A small image classifier, trained from scratch: trained on photos of plants, animals and fungi (iNaturalist).
Rows from block 3, named by matrix and row number. Rows with one number belong to one neuron. Each number is 128 + 24 x the weight over its row's rms, rounded and kept within 0 to 255. All counts start at 0. After the name is the row's rms in percent of the matrix's.
# fc1: MLP up (model.blocks.3.mlp.fc1.weight, 2304x384), inputs 192-383
# fc2: MLP down (model.blocks.3.mlp.fc2.weight, 384x2304, transposed), outputs 192-383
fc1.1257 100 [130  73 156 157 142 148 113 119 113 118 176 131  88 180 130 106 195 128 137 105 144 129 117 108 171 132 146 152 119 122 127 129 140 117  68  81  87 130 165 149 133 134 172 169 106  88 122 157 154 143 144 112  96 123 152 126 113 124 117 104 140 130 114 158 120  97 163 129 105 108 144  84 104 118  96 138  90 143 146 100 123 133 136  98 116  92 134 120 119 138 111  89 174 107 146 132 181 146 105 113 139 134 106 155 113 121 116  85 107 147  74 128 139 131 145 166 142  85  91 143  90 123 131 159 132 125 106  66 146 137 127 108 103  90  97  94 166  98 111 129  99 106 146 117 151 159 149 108 124 107  90  94 114 153 106 115  84 126 113 121 142 111 148 117 139  52 131 126 121  99 159  81 131 137 119 101 119 125 133 154 136 152 119 144 128 169 126 128 111 146 134 122]
fc1.1258 102 [ 91 119 141 160  94 106 111 136 136 113 123 129 122 160  75 153 157 159 133 134 103 102  98 130 134 117 123 162  93  64 139 127 127 147  95 103 122 146 113 121 142 138 125 189 115 152 152 116  90 140 122 145 153 136 113 125 127 113  89 112 151 143 141 122 140 147  83 140 115  93  99 117  92 143 118  98 116 115 111 127 156 100 145 133 149 179 119  73 125 115  90 112 112 108 194 132 163 143 137 133 129 146 132 135 148 103  78 126 118 106 189 126 102 122 131  92 153 149 134 117  88 133 134 105 131 116 128  99 139 136 172 147 151 141 165 143 141 125 135 152 121 137 127 106 105 108 127  88 159 109  95 116 129 124 158  89 120 113 115 132 160 148 103 123 136 157 134 138 165 117  93  82 145 113  90 127 145 140 143 171 109  88 106 122 101 102 147 102 179  89 107  91]
fc1.1259 096 [129 116 118 128 149 121 121 105 160 105 120 140  72 104 145 142 169 151 130 133 122 120 179 128 168 122 133 138 149 138 118 106  99 121 101 190 162  91  82 114 166 116 123 173 132 131 108  94 145 138 162 141 149 125 176  59 108 139 111 152  90  88 142 109 114 149 158 151 160 114 141 128  88 164 128 150 161  89 148 104 114 155 158  99 141 127 131 121 137 146 128 121 128 121 126 144 126  90  99 121 115 135 153 158 124 119 135 129 110 120 158 162 134 112 124  94  95 168 176 128 171  78  94 113 111 143 138 105 105 124 151 156 191 111 136  91  73 141 151 149 132 141 182 119 160  89 160 131 127 117  79 156 116 116 116 159 131 140 122 105 122 120 169 158 103 126 118 114 123 129 152 112 161 123 143 156 122 135 101 143 139  97 132 152 122 142 116 146 155 118  89 164]
fc1.1260 096 [120 177 136  86 133 160 122 118 139 109 123 111 118 147 145 133 153 146 114  95 103  96 122 127 120 121 149 124  92 137 154  96 103 174 125 151 155 119 127 123 146 110 116  84  85 146 151 156 119 157 129 129 111 111 131 116 126  90  74 122 175 114 128 170 137 151  98 159 157 123 135 138 143 119 135 136 116 137 129 135 143  93 158 108 117 125 148 141 116 185 119 137 128  98 126 120 111 130 101 128 170 154 145 139  84 140  97 160 171 171 130 116 133 131 133 159 153 132 121 139 107 102 140 123 149 124 126 140 161 172 142 128 109 165 115 112 151 116 176 113 100 115 122  86 123 125 158 108 149 126 103 129 135  83 168  93 112 180 100 101 103 118 174 141 106 122 114 124 108 126 100 115 133 147 121 116 139  95 109 104 126 103 154 125 123 126 143 128 113 134 147 154]
fc1.1261 100 [ 97  92 111 136 149 117  95 123  99 156 135 131 137  88 100 107 153 162 170 104 114 114 176 147 150 101 106 120 130 117 127 125 146 160  67 144 167 114 102  93 115 124 115 156 130 124 147 196 145 134 129 124 138 137 148 115 131 127 132 149 130 201 126 120 109 145 162 142 125 170 124 143 113 157 104 108 143  73 139 104 101 170 111 154 156 122 130  91 118 116 146 119 125  80 103 162 122 114 109 140 143 127 114 113 132 110  82 132 141 151 138 129 127 131 112 148 129 127 139 100 120 120 140 114 161 155 141 116  95 143 148 135 134 140 131 116 141  98 143 113 137 138  71 125 124 151 160  93 140 111 137 139 134 113 121 107 151 131 132 119 163 138 155 159 116 132 147 165  99 110 134 111 102 136 162 148 137 116 123 132 136 121 138 160  97 120 160 147 128 176 148 166]
fc1.1262 098 [120 149 124 124  84 140 138  88 124 103 118 125 120 132 136 155  97 132 124 132 106 151 165  95 156 109  90 126 138 129 118  96 123 110 190 139 112 130  83 126 148 116 116 118 123 157 123 110 147 148 148 111 115  57 124 123  81 133 124  94 180  86 100 114 109 104 104 129 147 142 105 107 104 144 156 165 130 119 100 100 173 151 140  94 113 125 167 184 115 135 100 133 105 145 118 198 111  91 109 132 159 132 112 146 148  83 118  89 120 166 114  92 115  93 101 166  72  91 140 103 121 113 143 139 114 111 101 124 125 137 172 102 113 112 139 139 147 128 125 186 145  90 130 137 122 118 127 121  86 141  92 121 111 136 103 114 105 114 106 181 116 135 124 136  70  92 138 158 131 111  74 111 132 132 161 144 114 120 159  96 139 133 124 148 158  99 137 141  76 120 170 112]
fc1.1263 104 [126 142 133 134 173 177 117 112 112 138 101 116 199 144 148 116 159  83 104 128 122 126  98 111 147 123 156 147 102 120 159 126 132 137  79 119  94 142 106 103 123 139 156 165 123 125 109 151 113 173 151 127 126 120 144 151 145 136 111 110 161 129 129 148 150 132 128  79 163 163 132  93 140 126 156 150 133  83 144 124 106 144 162 113 115 140 114 111 127 112 114 124 118  74 108 160 105 103 118 126 128 141 141 144 125 129 158 145 156 117 138 101 100 140  63  91 158 117 140 108 146 118 163 158 129 140 156 160 122 130 136 135 131 134 127 132 111 154 137 115 125 108 128 153 126 123  82 121 109 160  99 132  93 141 105  99 125 129 133 104 116 112 148 108 139 107 143 133 122 127 178 125 138 107 141 111 159  96 105  75 115 121 114 129 143 138 115 110  91 104 164 157]
fc1.1264 099 [184 125 136 129 149 108 121 151 146 136  59 138  78 127 127 137 112 119 128 118 126 148  91 140  98 105 139  65 123 115 113 142 138 126 148 142  77 154 138 132 138 111 125 109 121 155 159 133 129 135 147  88 112 111 140 112 127 132 155 140  86 117 139 110 154 114 132 107 162 136 137 113  61 116 149 134 149  88 157 137 140 140 168 130 129 150 144  99 116 169 123 120 106 114  77 146 142 128 136 163  99 119 137 119 124 143 143 165 124 115 168  96 125 153 151 156 110 105 106 137 165 105  80 110 189 165  92 133 141 133 152 139 164 104 126 123 134 119 170 111 133 145 171 124 159 143 138 142  86 141 119 162 128 103 188  79 113 186 133 142 147 153 124 114  95 137 144 101 101 126 125 100 122 119 136 142 180  97 128 144 120 105 133  96  87 152 163 127 107  97 154 133]
fc1.1265 105 [163 160 153 147 142 101 125 121 131 121  97 178 175 129 114 103 179  85  97 129 154  72  93 131 124 131 146 140 145 160 161  96 130  56 136 103 165 145 147 152 146 109 169 132 147 139 143 119 178 140 128 163 126  93 145 124 104 113  60 118 127 139  79 121 160 178 149 105 128 114 135 137 129 120  91 157 132 104 138 127 148 133 111 145 142 134 127 113  71 169 108 116 138 149  96 147 171 105 144 174 129 145 152 116 164  70 125 162 114 138 137 112 108 149 165 128 172 110 104 183 114 140 148 109 101 136 117 124 156 109 168 137 150 106 126 143 117 115  82 128 101 123 145  77 150 130 112 111 109 134 140 133 157 152  59 120 142  72 115 163 135 158 101 140 145 108 160 119 143 146 146 135 108 122 145 122 147  84 140 117 106 124 106  94 128 108 149 131 132 160 105 108]
fc1.1266 102 [127 101 141 108  99 151 154 139 130 137 152  90 132 107 114 109 140 107 145 131 120 126 131 147 122 151 135 146 111 102 113 125 134 107 140  85 124 150 172 146 139 122 152 120 131 165 135 141 111 113 142 155 123 145 123 124 128 112 161 116 102  87  95 104 133 167 132  66 116 107  98 136 174 117 121 137  90 148 147 143 139 129 156 155  91 118  91 121 128 126  99 131 118 127  96 122  47 126 132  99 130 181  98 161 119  87 119 117 131  87 155 128 116 118 108 114 158 116 170 140 146 103 145 149 129 108 165 106 116  93 138 118 142 107 135  89  84 103 125 141 115  91 108  69 125 170 169 121 140 137 135  99 122 157 140 173 150 114 138  67  99 109 122 111 141 169 125  92 122 129 171 128 118 106 117 103  89 137 132 161 122  97 129 142  98 101 140 100 104  98 133  78]
fc1.1267 100 [137 124 117 194  94 160 128 115 108 133 125  97  94 131 178 131 138 119 103 142 120 141 139 139 138 113 103 109 118 177 112 114 148 160 108 117 101 102 118 102 129 122 124  92 129 128 128 122 140 130 172 123 140 110  98 156 126 113 145 131 157 146 127 106 103 115 193  96 118 173 100 148 143 121 194 138 118 128 115  95 126 125 116 133  98 115 128 119 105 148 135 112  76 147 120 134 109 126 114  97  63 115 102 186 139 116  61 147 145 145 136 123 117 122 120 112 133 102 129 115 145 110 128 148  97 126 108 171  89 111 134 141 109 111 164 128 135 106 132 125 137 128 134 165 143 138 124 114 124 137 165 120 117 160 137 118 136  94 132 123 134 109  88 152 109 174  99 101 153 130 137 128 163 159 111 102 154 123 119 128 162 178 118 162 117 139 130 121 121 121 151 116]
fc1.1268 099 [101 113  97 119 147 129  97 127  79 128 192 113 141  90 129 127 126 127  83 125 140 123 118 113 102 129 114 126 118 110 133 125 165 139 152 108  85 114 105  98 158 134 150 131 110 140 116 148 110 148 101 119 120 119  91  86 138 115 126  72 117 122 139 120 116  95 192 132 104 133 129  92 218 133 125  98  84 118  69 138 153 101 116 108 140 110 151 124 122 143 122 103  75  92 141  82 119 178 168 154 124 124 152  92 137 124 134 145 122 123 129 120 137 118 127 106 121 115 159 122 100 142 109  84  91 121 166 136 120 142 129 135 107 119 146  86 135 133  93 155 117 116 118 141 117 134 158  96 126 122 159 145 100 111 101  95 103 172 140 128 114 135 135  77 112 121  91 135  85 123 167 124 153 164 135 134 137 134 137 132 120 142 117 142 126 132 127 114 124 120 123  75]
fc1.1269 099 [177 120 147 117 144 123 142 109 173 122 113 167 142 174  89 118  93 131 117 146 140 105 106 123 127 125 117 108 143 137 150 113 118 129 157 105 129 133 157 137  91 124 107 139 100 141 136 136 118 133 108 130 123 166  88 168 211 132 151 153 121 134  81 123 157 120 122 151 135 103 185 107 155 141 116 110 119  86 109 114  26 114 147 118 141 147 106 135 128 120 140 163  99 128 153 131  96 108 148 163 165 122 156 134 113 133 103 172 128 155 131 122  91 118  98 118 124 145 138 122 127 129 145 142 157 168 128 167 171 157  97 171 137 128 115 158 115 140 150 130 126 136  96  94 166 185 109 183  96 174 131 133 109 108 177 151 129 132  92  85 102 154 130 146 176 139 111 121 123 171  99 134 136 112 154 119 141 127 109 104 124 100 162 124 134 145 156 151 104 151 119 147]
fc1.1270 102 [147 110  93 124 122 101 114 106 123 151 154  91 144 122 117 111 133 155 101 120 133 133 107 136  83 118  93 150 105 116 133 150 165 122 151 100 108 150  89 108  59 152 145 151  88 136 143 134 135 135 123 136  92 141  86 120 102 133 114 149 114 137  87 159  96 139  64 135 156 143 129 109 134  81 108 139 144  89 159  99 136 104 119 174 162 137 122 142 128 129 146 105 133 110 134 126 114 127 155 114 136 131 116 103 154 122 183 112 136 136 127  91 159 120 131 131  71 107 133 158 106 133 119 115 119  70 134 151 118 138 118 101 114 149  82 110 152 135 189 143 136 100 120 130 132 124 134 106 119  91 161 123 107 149 122 145 116  96 110 167  99 137 118 165 123 129 109 126 127 109 135 150 149 155 134 128  94  96 122 133 129 117 135 110  72 115 155 147 122 113 169  98]
fc1.1271 099 [131 112 105 128 104 120 141 120 123 114 127 162 104  84 116 106  46 149 116  93  43 110 143 129 103 149 137 141 156 134 155 129 114 109 121 173  96 136 158 133 181 137 141 162 161 123 153  53 114 122 135 148 136 113 145 130 128 106  90 153 174  48 142 120 148 120 139  98  93 121 164 154  98 124 141 138 103 123  99 129  97 131 123 148 122 134 115 117 130  71 115 156  98 112 143 144 115 161 157 106 163  90 135 151 125 105 133 126 112 130 130 105 146 111 128 143 108  94 138 128 113 109 135  92 102 148 128 136 131 127 120 148 178 128 140 116  99  79 110 145 109 117 146 118 139 174 122 143 167  77 147 155 123 130 167 145 105 170 157 166 150 124 129 137 117 139 178  90 141 149 115 160 126 138 132 117 125 120 136 122 163  88 132 162 184 102 130 106 129 103  99 138]
fc1.1272 103 [117 160 147 131 125  78 125 142 109 135  76  88 108 112 155 126 108  99 109 134 120 108 105 118 142 131  86 105 124  98 126 119 174 154 135 154 115 119 168 129  88  89 153 124 143 120 113 111 115 114 109 114 114 134 166 129 132 123 142 134 150  97  92 113 153 187 116 144 120 131 152 175 118 137 171  96 123 134 168 148 122 140 119 148 127 133 129 155  93 126 128 127 147 127  94 177  83  73  98 110 127 126  92 107 128 113 122 119 100 111 113  80  86 157 111  59 147 112 170 119 131 174 153  82 160 146  98  87 136 153 117 127 121 106 147  98 137 141  89  91 142 103 108 110 154 116 100 130 145  97 158 122  99 124 123 163 116 127 102 107 128 114 112  91 137 165 107 198  55 111 124 177 131 147 129 101 131 132 139 153  72 129 108 144 125  89 138 135  92 138 121 135]
fc1.1273 098 [162 170 134 112 107 167 108 144 103  96 116 123 128 104 138 123 147 135 148 128  99  96 143 115 133 138  89  88 164 147 119  93 142 127 136 107 132 173 165 104 133 142 135 108 111 176  94 118 117 137 126 117 124 154 140  88 127 150 172 144 104 127  96 125 143 121 104 129 101 129 112 120 110  70 151 120 139 133 109  70 128 144 143 161 122  90 136 145 123  94 118  68 149 121 121 112 108 135 134 126 145  91 109 118 173  73 142 134 116 139  92 109 152  96 146 117 138 117 135 123 160 121 154 133  95 136 114 119 112 138 103 111  97 111 107 140 155  81 204 126 174 148 160 119  99  66 125 157 139 130 140 132  90 129 120 115 111 157 100 163 115 117 176 150 101  90 110 142 142 108  94 177 127 122 107 114 125 147 148 123 149 157  83 134  74  99 112 103 127 117 159 136]
fc1.1274 099 [116 128 162  99  81  97 139 117 138  93 175 144 158 109 147 150 120 158 153 140 161 107 136 129 162  65 106 132 125 155 139 129 175 112 112 120  78 130 110 107  73 137 147 178 173 130  89 116  88 129 118 107 131 116 123 111 132 135 164 109 120 121 161 176 133 135 174 104  98 104 123 150 140 115 137 149  84 113 126 118 158 148 148 139 151 126 151 128 131 111 120 114 129 112 140  94  99 176 116 107  79 151 130 151 150 138  80 122 149 128 100 126  89 149 113 161 132 139 144 147  91 140 120 111 140 110 126 177 146 109 155 141 111 138 113 184 136 130 157 100 139 126 128 155 101 128 104 109 133 148 140 105 126 132  86 114  77 125 140 128 128 139 120  98  88 115 137 147 152 137 136 166  90 139 106 124 170 133 101 137 119 101 108 110 101 130 122  87 130 136 116 104]
fc2.1257 094 [132 144  93 150 113 129 139 114 126 137 126 155 142 181 133 156 112  86 137 127 180 154 128  76 142 129 131 122 140 116 151 122 116 129 110 116 125 157 120  75 149 126 100 144 139 153 112  99 127 110 154 136 139  80 158 149 174 147 114 138 142 162  84 121  79 117 115 102 106 135 125 123 113 143 122 163 123 130 111 174  74  88 161  85  64 140 123 177 135 105 166 125 136 146 139 137 164 101 157 150  73 159 107 152 161 175 125  83 136 107 132 152 153 120 131 182 131 108 145 155  99 114 155 119 189 189 133 111 115 162 154  78 122 116 142 158  97 148 113 180 102  93 141 122  84 106 139 122 127 121 136 123 122  99 114  86 135 126 152  96 161 116  82 127 179 159 105 153 126 131 145 124  99 159 121 146 135 120 111 111 121 114 153 144 109 153 109 139 127 118 127 128]
fc2.1258 084 [177 136 128  91  86 138  96 195  88 137 107 111 135 162 124 124 122  85 152 156 137  98 149 154  99 138 105 120 161 131 116 103 138 139 105 140 151 123  83 142 125 115 124 107 143 129 113 134 173 126  96 134 162 114 121  99 151 160 146 122 134 122 162 145 104 104 153 108 151 122 121 154  75 102 127 122 135 106 130 128 134 122 114 111 165  94 152 112 142 150 169 121 128  96 143 129 150 109 140 149 121 103 120 135 127 157 134 125 128 104 132 108 139  97 143 141 140 164 125 141 118 126 108  96 129 146  99 112 136 127  88 115 176 150 160 121 133 140 160 108 122 113 181 137 121 144 124 114 116 102 118 118 134  86 133 128 149 151 139 165 113 170 100 109  89  84  95 162 104 124  57 113 126 146 134 135 166 154 149 104 108  65 132 126  93 115 103 127 113 106 145 109]
fc2.1259 107 [ 87 135 102 128 149 115 166 146 139 132 157  92 135 122 131 161 110 150 149 130 119 107 137 115 116 143 135  65  75 131 125 162 144  93 113 149 121 117  95 179 108 128 134 171 111  75 106 123 103 122 149 120 108 125 104 140 152 128 143 137 137 129 118 125  93  63 150 143 155  94 171 125 161 108 117 137  75 136 130 162 169 147 151 157 153 117 168 147 123 129 141 109 177 147 140  95 138 175 122 127 148 184 121 143 121 117 130  96 111 115 133 117 127 122 151 119 138 136 110 152 108 125 134 130 148 143 110 161 148 146 125 137 140 130 149  85 144 151 133 105 104 128  72 192 114 106 161  69 143 121 147 105 138 141  99 151 136 102 133 115 160 100 132  93 102 127 121 159 126 135 138 120 105 145  85 133 109 162 131 184 128  92 139 115 122 107 138 140 109 101 143 132]
fc2.1260 093 [129 101 142 128 102 129 139 100  99 130 153 122 152 106  89 104  98 142 101 144 109 166 161  77 115 129 100 111 166 113 134 113 120 103 132  75 134 136 117 126 109 126 100  98 119  98 152 155 126 148 123 134 174 129  96 143 132 153 122 131 120  86 156 126 148 108 164 105  97 200 135 110 151 128 124 138 137 107 108 135 121 169 116 130 157 157 191 170 109 121  93  59 142 166  98 170 119 137 106 114 132 128 128 118 136 153 110 113 122 135 168 109 162 127 105 139 100  95 110  83 162 142 141 160 111 134 128 151 130  99  96 129 172 138 151 142 146 116 140 155 153 122 125 129 110 145 124 135 159 156 108 130 185 131 146 143 130 140 131 124 174 129 116 135  98 102 102  89 111 177 111 131 135 147 136 114 132 132 104 112 142 162 123 195 134  96 103 126 129 128 103 109]
fc2.1261 093 [151 124 165  88 152  89 115 154 143 136 111 157 131 139 153 130 142 161  92 193 127 149 103 104 164 161 142 136 152 136 128 110 143 138 105 157 120 145 139 115 166  95 166 129 112 124 118 138 136 133 136 107 158 143 141  87 125 135 116 146 119 104 133 119 121 102 148  99 157 134 165 143 164 103 127 121 120 130 133  90 111 163 122 109 127 165 132 131 137  83 105 132 123 157 137  91 128 152 150 125 131 136 102 103 118 136 155 147 112  79 145 133 169 119 138 143 144 109 130 138 121 126  95 126 125 134 114 125 178 122  95 116 123 111 104 169 164 176 151 156 146 175 109 114 110  89 116 102  87  83 168 147 175 139 146 136 132  99 148 154 113 137 117 139 119 153 135 146 126 122 108 151 184 138 108 108 141 118 131 120 165 140 132 149 121 153 146 101  83 139 156  75]
fc2.1262 101 [122 117 155 141 170 138 140 130 105 129 120 121 132  87 110 130 146 136 110 143 113 140 103 124 116 129 100 139 140 135 103 112 139 101 114 132 115 131 169 151 130 128 126 151 113 152 127 120 139 133 106 129 118 133 117 127 117 177 121 134 125 136 137 109 137 133 144 121 104 157 174 101 105 157 127 133 111 155  86 141 123 144 105  88 111 124  90 175 103 138 139 125  98 134 156 157 143 149  99 129 115 144 116 140 173 122 101 122 115  94 138 161 136 138 110 121 169 145 153 157 140 122 180 174 115 106 104 159 109 149  92 169 185  92 134 118 161 129 109 159 126 121 121  85 135 190 117  91  80 135 138 139  82 110 104 154 123 118 145 137 148 147 102 135  81 112 131 128  90 173 105 127 100 132 161 137 140 179 161 143 160  78 114 145 142 165 138 144 104 124 141 107]
fc2.1263 104 [103  80  77  64 127 132 156 141 115 183 138 151 122 160 103 110 110  95 152  90 140 102 165 108 108 106 140 176 144 116 122 125 102 125 110 125 122 142 121 103 127 141 124 124  54 102 160 131  98 115 112 180 180  98 110 134 141 148  66 140 136 138 113 146 105 115 160 141 133 115 172 121  76 117 125 123 148 161 153 116 152  71 132 140 127 107 178 163  90 129 137 118 127 167 135 130 137  90 143 136 114 136  90 113 178 143 152 159 162 128  81 180 112 111 102 137 110 146 168 131 123 161 128 125 153 134 126 147 103 106 106 133 119 147 106  92 152 137 116 122 181 127 103 110 112 160 137 116 142  75 117 156 154 135 149 184 134 133 159 131 150 146 100 123 125 153 118 163 124 118 168 168 118 148 136 115 123 141 134 144 115 127 104 121 152 134 106  93 144  95 156 146]
fc2.1264 104 [133 148 117 130  83 138 147 183 122 117 108  95 138 140 122 115 145 122  85 111 162 134 125 137 121 104 127 164 137 131 124 132 105 134  93 172 121 134 131 119 103 171 148 147 134 130 133 164 131 145 132 106 109 147 152  96  92 111 136 118 138 163 136 129 121  65 119 143  88 131 107 123 156 101 163 140 126  96 122 165 147 133 120  89 123 138 116 140 111 166 153 133 122 179 149  91 102 155 143 100 127 128 150 124 162 128 138 120  62 128 157 111 110 130 127 128 136 114 120 130  98 161 150 150 191 113 166  89 116 120 144 105  99 131 144 114 117 158 148 148 104 104 162 132 121 100  95 119 144 169  94 141 149 128 147 121  94 115 126 152 113  85 146 125 177 170 141 175 110 128 148 108 107 120 162 139  88 115 157 133  88 101 144  88 152 121 113 173 118 116 145 127]
fc2.1265 098 [124 140  96 103 127 125 138 109  75  99 107 121 120 107 114 104 100 119 142 151 123 151  99 141 112 148 135  90 126 139  73  89 156 103 132 148 142 151 121 165 136 105 163 103 145 141 169  98 130 102 138 149 152 148 133 105 135 151  96 103 123 134 117 135 173 121 104 142 135 190 130 130 119  83 140 113 134 113 157  79 139 136 105 105 131 134 152 131  73 138 109 102 102 113 165 145 130 122 157 141 140 102 200 147 159 151  90 108 140 127 107 118 107 111  97 124 118 119 124 134 149 172 154 129 109 149 141 119 149 145  62  76 111 137 118 114 161 158 110 161 150  68 101 129 114  79 133 152 128 126 102 150 100  99 127 126 128 157 137 109 114 121 172 118 145  99  73 127 159 122 126 110 142 132 182 163 111 149 113 141 133  68 163 130 117  92 130 157 117 149 111 147]
fc2.1266 101 [154 157  98  95 115  94 120 130 129  91 132 173 175 122 146 159 185 128 160 115 136 103 150 134 113 166 139 122  50  98 110 144 142 103 132 147 119 103 131 109 139 138  97 132 181 133 182  82 166  95 147 113 137 120 102 105 109  86 116 127 148 101 131  65 124 136 124 148 114 113 123 135 140 130 120 129 128 125 151 142 152  76 158 138 104 171  96 111 160 137 130 145 123 116  93 139 174 118 164 147 122 113 131 157 119 112 129 126  94 157 110 149 153 124 103 150 130 129 141  93 149 115 147 118 147 111  98 139 144 114 168 141 118 118 141 129 125 127 155 120 113 118 117 148 102  90 153 116 169 106 139 133 113 134  90  85 153 134 106 106 141 113 128 142 113 147 155  72  82 145 137 120 118 166 152 121  98 166 148 180 123 140 118 160 135  64 151 115 148 122 129 163]
fc2.1267 101 [110 111  94 188 127 130 139 132  89 148 149 119  99 112 165 146 107 162 129 140 146 120 106  90 130 123 144  87 148 183 144 140 127 127 164 138 105 137 162 132 127 109 167 117 105 141 125 139 140 119 113  83 119  95  85 107 123 124 104 133 116 153 118 177 142 122  76 100 123 103 110 102 118  92 104 135 133 152 128 144 136 120 143 110 136 114 164 131 134  65 148 149  93 126 119 136 126 138 123 166 162 133 148 147 142 187 185 161 113  79 131 129 157 110 136 113 140 144 144 157 124 163  98  91 153 133 152 146 124 141 114 157 111 120 136 178 158 131 158 121 142 124 119 118  88 126 122 120 124 124 117 147 128 151 144 127 122 114 107 128 161  81 123 108 168  92  99 136  68 103 107 155 112 150 117 104 134 149 108 131 149 144 152 124 168 159 118  95 102 123  87 139]
fc2.1268 106 [160 130 124 137 161 146 116 151 112 152 104 144 141 151 105 120 125 140  86 111  96 118 112 129 141 152 117 174 145 136  94 148  87 143 145 120  96 138 139 141 154 182 199 154 116 150 152  83  76 134 170 112 104 117 117 140 136 136 105 121 159 150 151 145  97  85 156  91 118 127  92 133  74 116 172 107 166 133  85 108 124 129 150 147 131 153  99  86 125 108 117 151 163 149  92 124 121 112 151 112 131 132 142 127 119 121 123 117  85 160 105 137 130 117 116 126 113 135 124 155 154 122 122 133 100 129 142  81 108 136 103 167 167 113 144 106 126 102  68 149 145  74 159 133 128 146 138 114 132 123 154 141  75 102 144 136 141 115 120 131 184  76 128 124 169 134 113 119 131 106 132 124 169 102 100 148 131 155  76 141 128 135 116 127 116 164 164 137 159 123  94  94]
fc2.1269 093 [159  83 134 141 125 141 102 141 119 110 110 136 106 140 114 135  81 104 133 118 156 158 154 144 149 107 121 147 147  83 132 100 155  87 155 133 174 106 126 115 125 166 101 111 161 145 139 122 129 156 158 127 102 122 150 115 133 169 133 106 133 128 150 117 142 160 128 106 137 146 117 119 131 159 108  95 135  99 154 120 133 129 102 148 148 141  72 123 100 150 101 142 124 117 111 114 122 119 114 149 110 104 112 153 170 155 100 149 125 123 103  66 131  93 159 133 106 150 135 140 172 130 145 138 131 120 131 124 154 101 146 117 139 181 153 155 145 123 106 169 135  96 173 163 156 136 141 136  98 135 141 130  97 119 147 139 106 130 129 119 134 173 131  79 116  55 141 135 124 142 119 101  86 118 141  99 162 119 101 143 128 175 144 155 103 153 120 146 104 119 106 176]
fc2.1270 101 [149 123 118 178 134 128 114  80 177 143 107 104 142 110 154 151 116 119  97 129 127 183 123 158 120 108 146 162 102 113 152 171 100 134 112 110 111 145 110 153 144 107 198 137 124 159 145 117  87 106 157 122 115 121 151 135 139 138  97 122 157  81  96 134 133 114 117 118 189 103  97 109 119 108 111 135 149 132 138 172 103 149 116 134 133 116 130 131 113 126 138 156 131 141 116  79 128 102 118 121 130 148  74 137 138 169 147 183 106  87 127 177 122 152 106 119 138 122 112 142 156 161 134 124 144 149 102 111 122  79 100 124 138 144 132 116 125  95 116 148  69  94 124 117 104 120 113  83 105 122 150 139  70  96 167 135 117 118 136  82 118 133 163 109 148 159 136 130 150 105 129  81 127 140  81 112  92 120 103 124 164 107 142 140 155 135 161 136 155 127 147 160]
fc2.1271 103 [136 134 141 122 126 112  89 157 185 101 153  85 134 147 141 139 188  96 119 127 108 139 173 140 124 115 100 153 119 117 103 111 140 144 135 138 139 139  93  90  90 149 134 130 138 155 157 109 126 127 137 115 126  94 146 145  98  93 132 147 113 133 126 152  99  82 154 111  94 116 102 101 157 128  87 129 119 118 125 116 101  89 127 138 129 162 116 162 129 121 133 106 167 123  92 107 130 132  82 145 168 114 159 174 112 126 120 128 159 172 144 143 104 118 163 159  85 117 140 161 140 102 132 140 142 100 119 129 125 130 149 122 144 108  87  79 124 158 147  89 100 115 124 145 172 151 138 137 108  97 110 138 139 113  83 153 171 120 142 129 131  72 129 113 123 117 115 123 136 161 145 152 132 137  94 116 158 117 122 130 122 143 115  99 109 130  93 127 153  92 113 142]
fc2.1272 105 [151 125 174 138 119 140 163 147 125 132 119  96 144 141 163 142 131 126 151 113 197 123 140 130  89 141 166  94  98 148 117 126  97 121  94 158 138 128 130 138 140 125 110 183 112 153  92 151 111 116 127 177 139 174  78  93  91 129 121  99 139 113 116 135 155 142 172 179 147 136 119 115  82 132 126  77 120 109 151 106 132 130 121 135 158  95  90 158  89 136 154 120 135 128 117 155 161 148 113 147 131 130  98 139 131 129 108 141 142 117 168 122 148 121 106 111 156 178 124  92 122 118  64 151 103 101 112 146  81 132 165 143  98 132 120 159 144 144 121 117 121  91  63  87 139 145 131 142 113  89 106 136 161 109 116 136 137 153 137 123 137 136 102 130 133 210 130 139 141 106 126 108 153 156 133 123 156 157 159 117 129 122 113 112 163 165 126 122 145 114 113 132]
fc2.1273 093 [150 138 145 146 123 151 124 127  90 149 126 103 107 168  98 159 127 130 104 154 136 181 156 133 122 115 135 164 109 185 149 134 129 115 127 157 112 118 145 117 152 162  84 121 120 108 138 118 106 116 119 119 124 147 117 135 106 179 153 122 130 149 158 106 104 159 113 145  78 134 120 142 115 134 126 130 147 159 117 129 146 125 129 152 115 147 127  99 137 120  76 111 166 142 127 148 110 121 175 125 144 105 153 165 167 145  64 127 154  89 162 141  77 103 106 122 128 170 135 122 122 154 107 145 182 112 133 159 110 150  93  70 128 104 103 114 136 148 154 144 136 158 106 150 110 107 175 127 126 104 133 143 130 105 117 112 146 163 134 121 132 107 123 133 100 126 133 134 106 151 124 128 153 116 153 106 129  98 132 144 102 121 118 173 154 179 147 146 106 108 110 150]
fc2.1274 098 [105 123  99 119 139 161 133 147 164 130 122 125  98 136 144 139 117 145 101 120 115 170  90 124 173 139 151 132 132 141 131 142 126 110 115  92 125 132 139 162 138  94 126 153 162 116 157 133  97 121 116 132 125 111 114  95 143  87 131  96  85 193 111 156 182 138 148  92 123 132 114  84 136 141 129  90 139 125 129 123 115 142  87 135 128 105 127 110 150 161 102 133 140 115 164 181 123 147 123 137 140 181 156 118 163 107 142  45 115 122 158 158 103 161 111  82 148 112 124  89 110 121 175 103 134 106 104 146 115 113  92 145 147 130 139 107 139 154 144 147 126  96 106 116 128 177 138 133 136 150 113 156 162 123 112 129 154 140  94 152 162 161  86  85 157 121 109 158  89 102 115 128 164 103  89 142  99 147 157 129 134 127 137 171 128 173 151  92 121 147 156  64]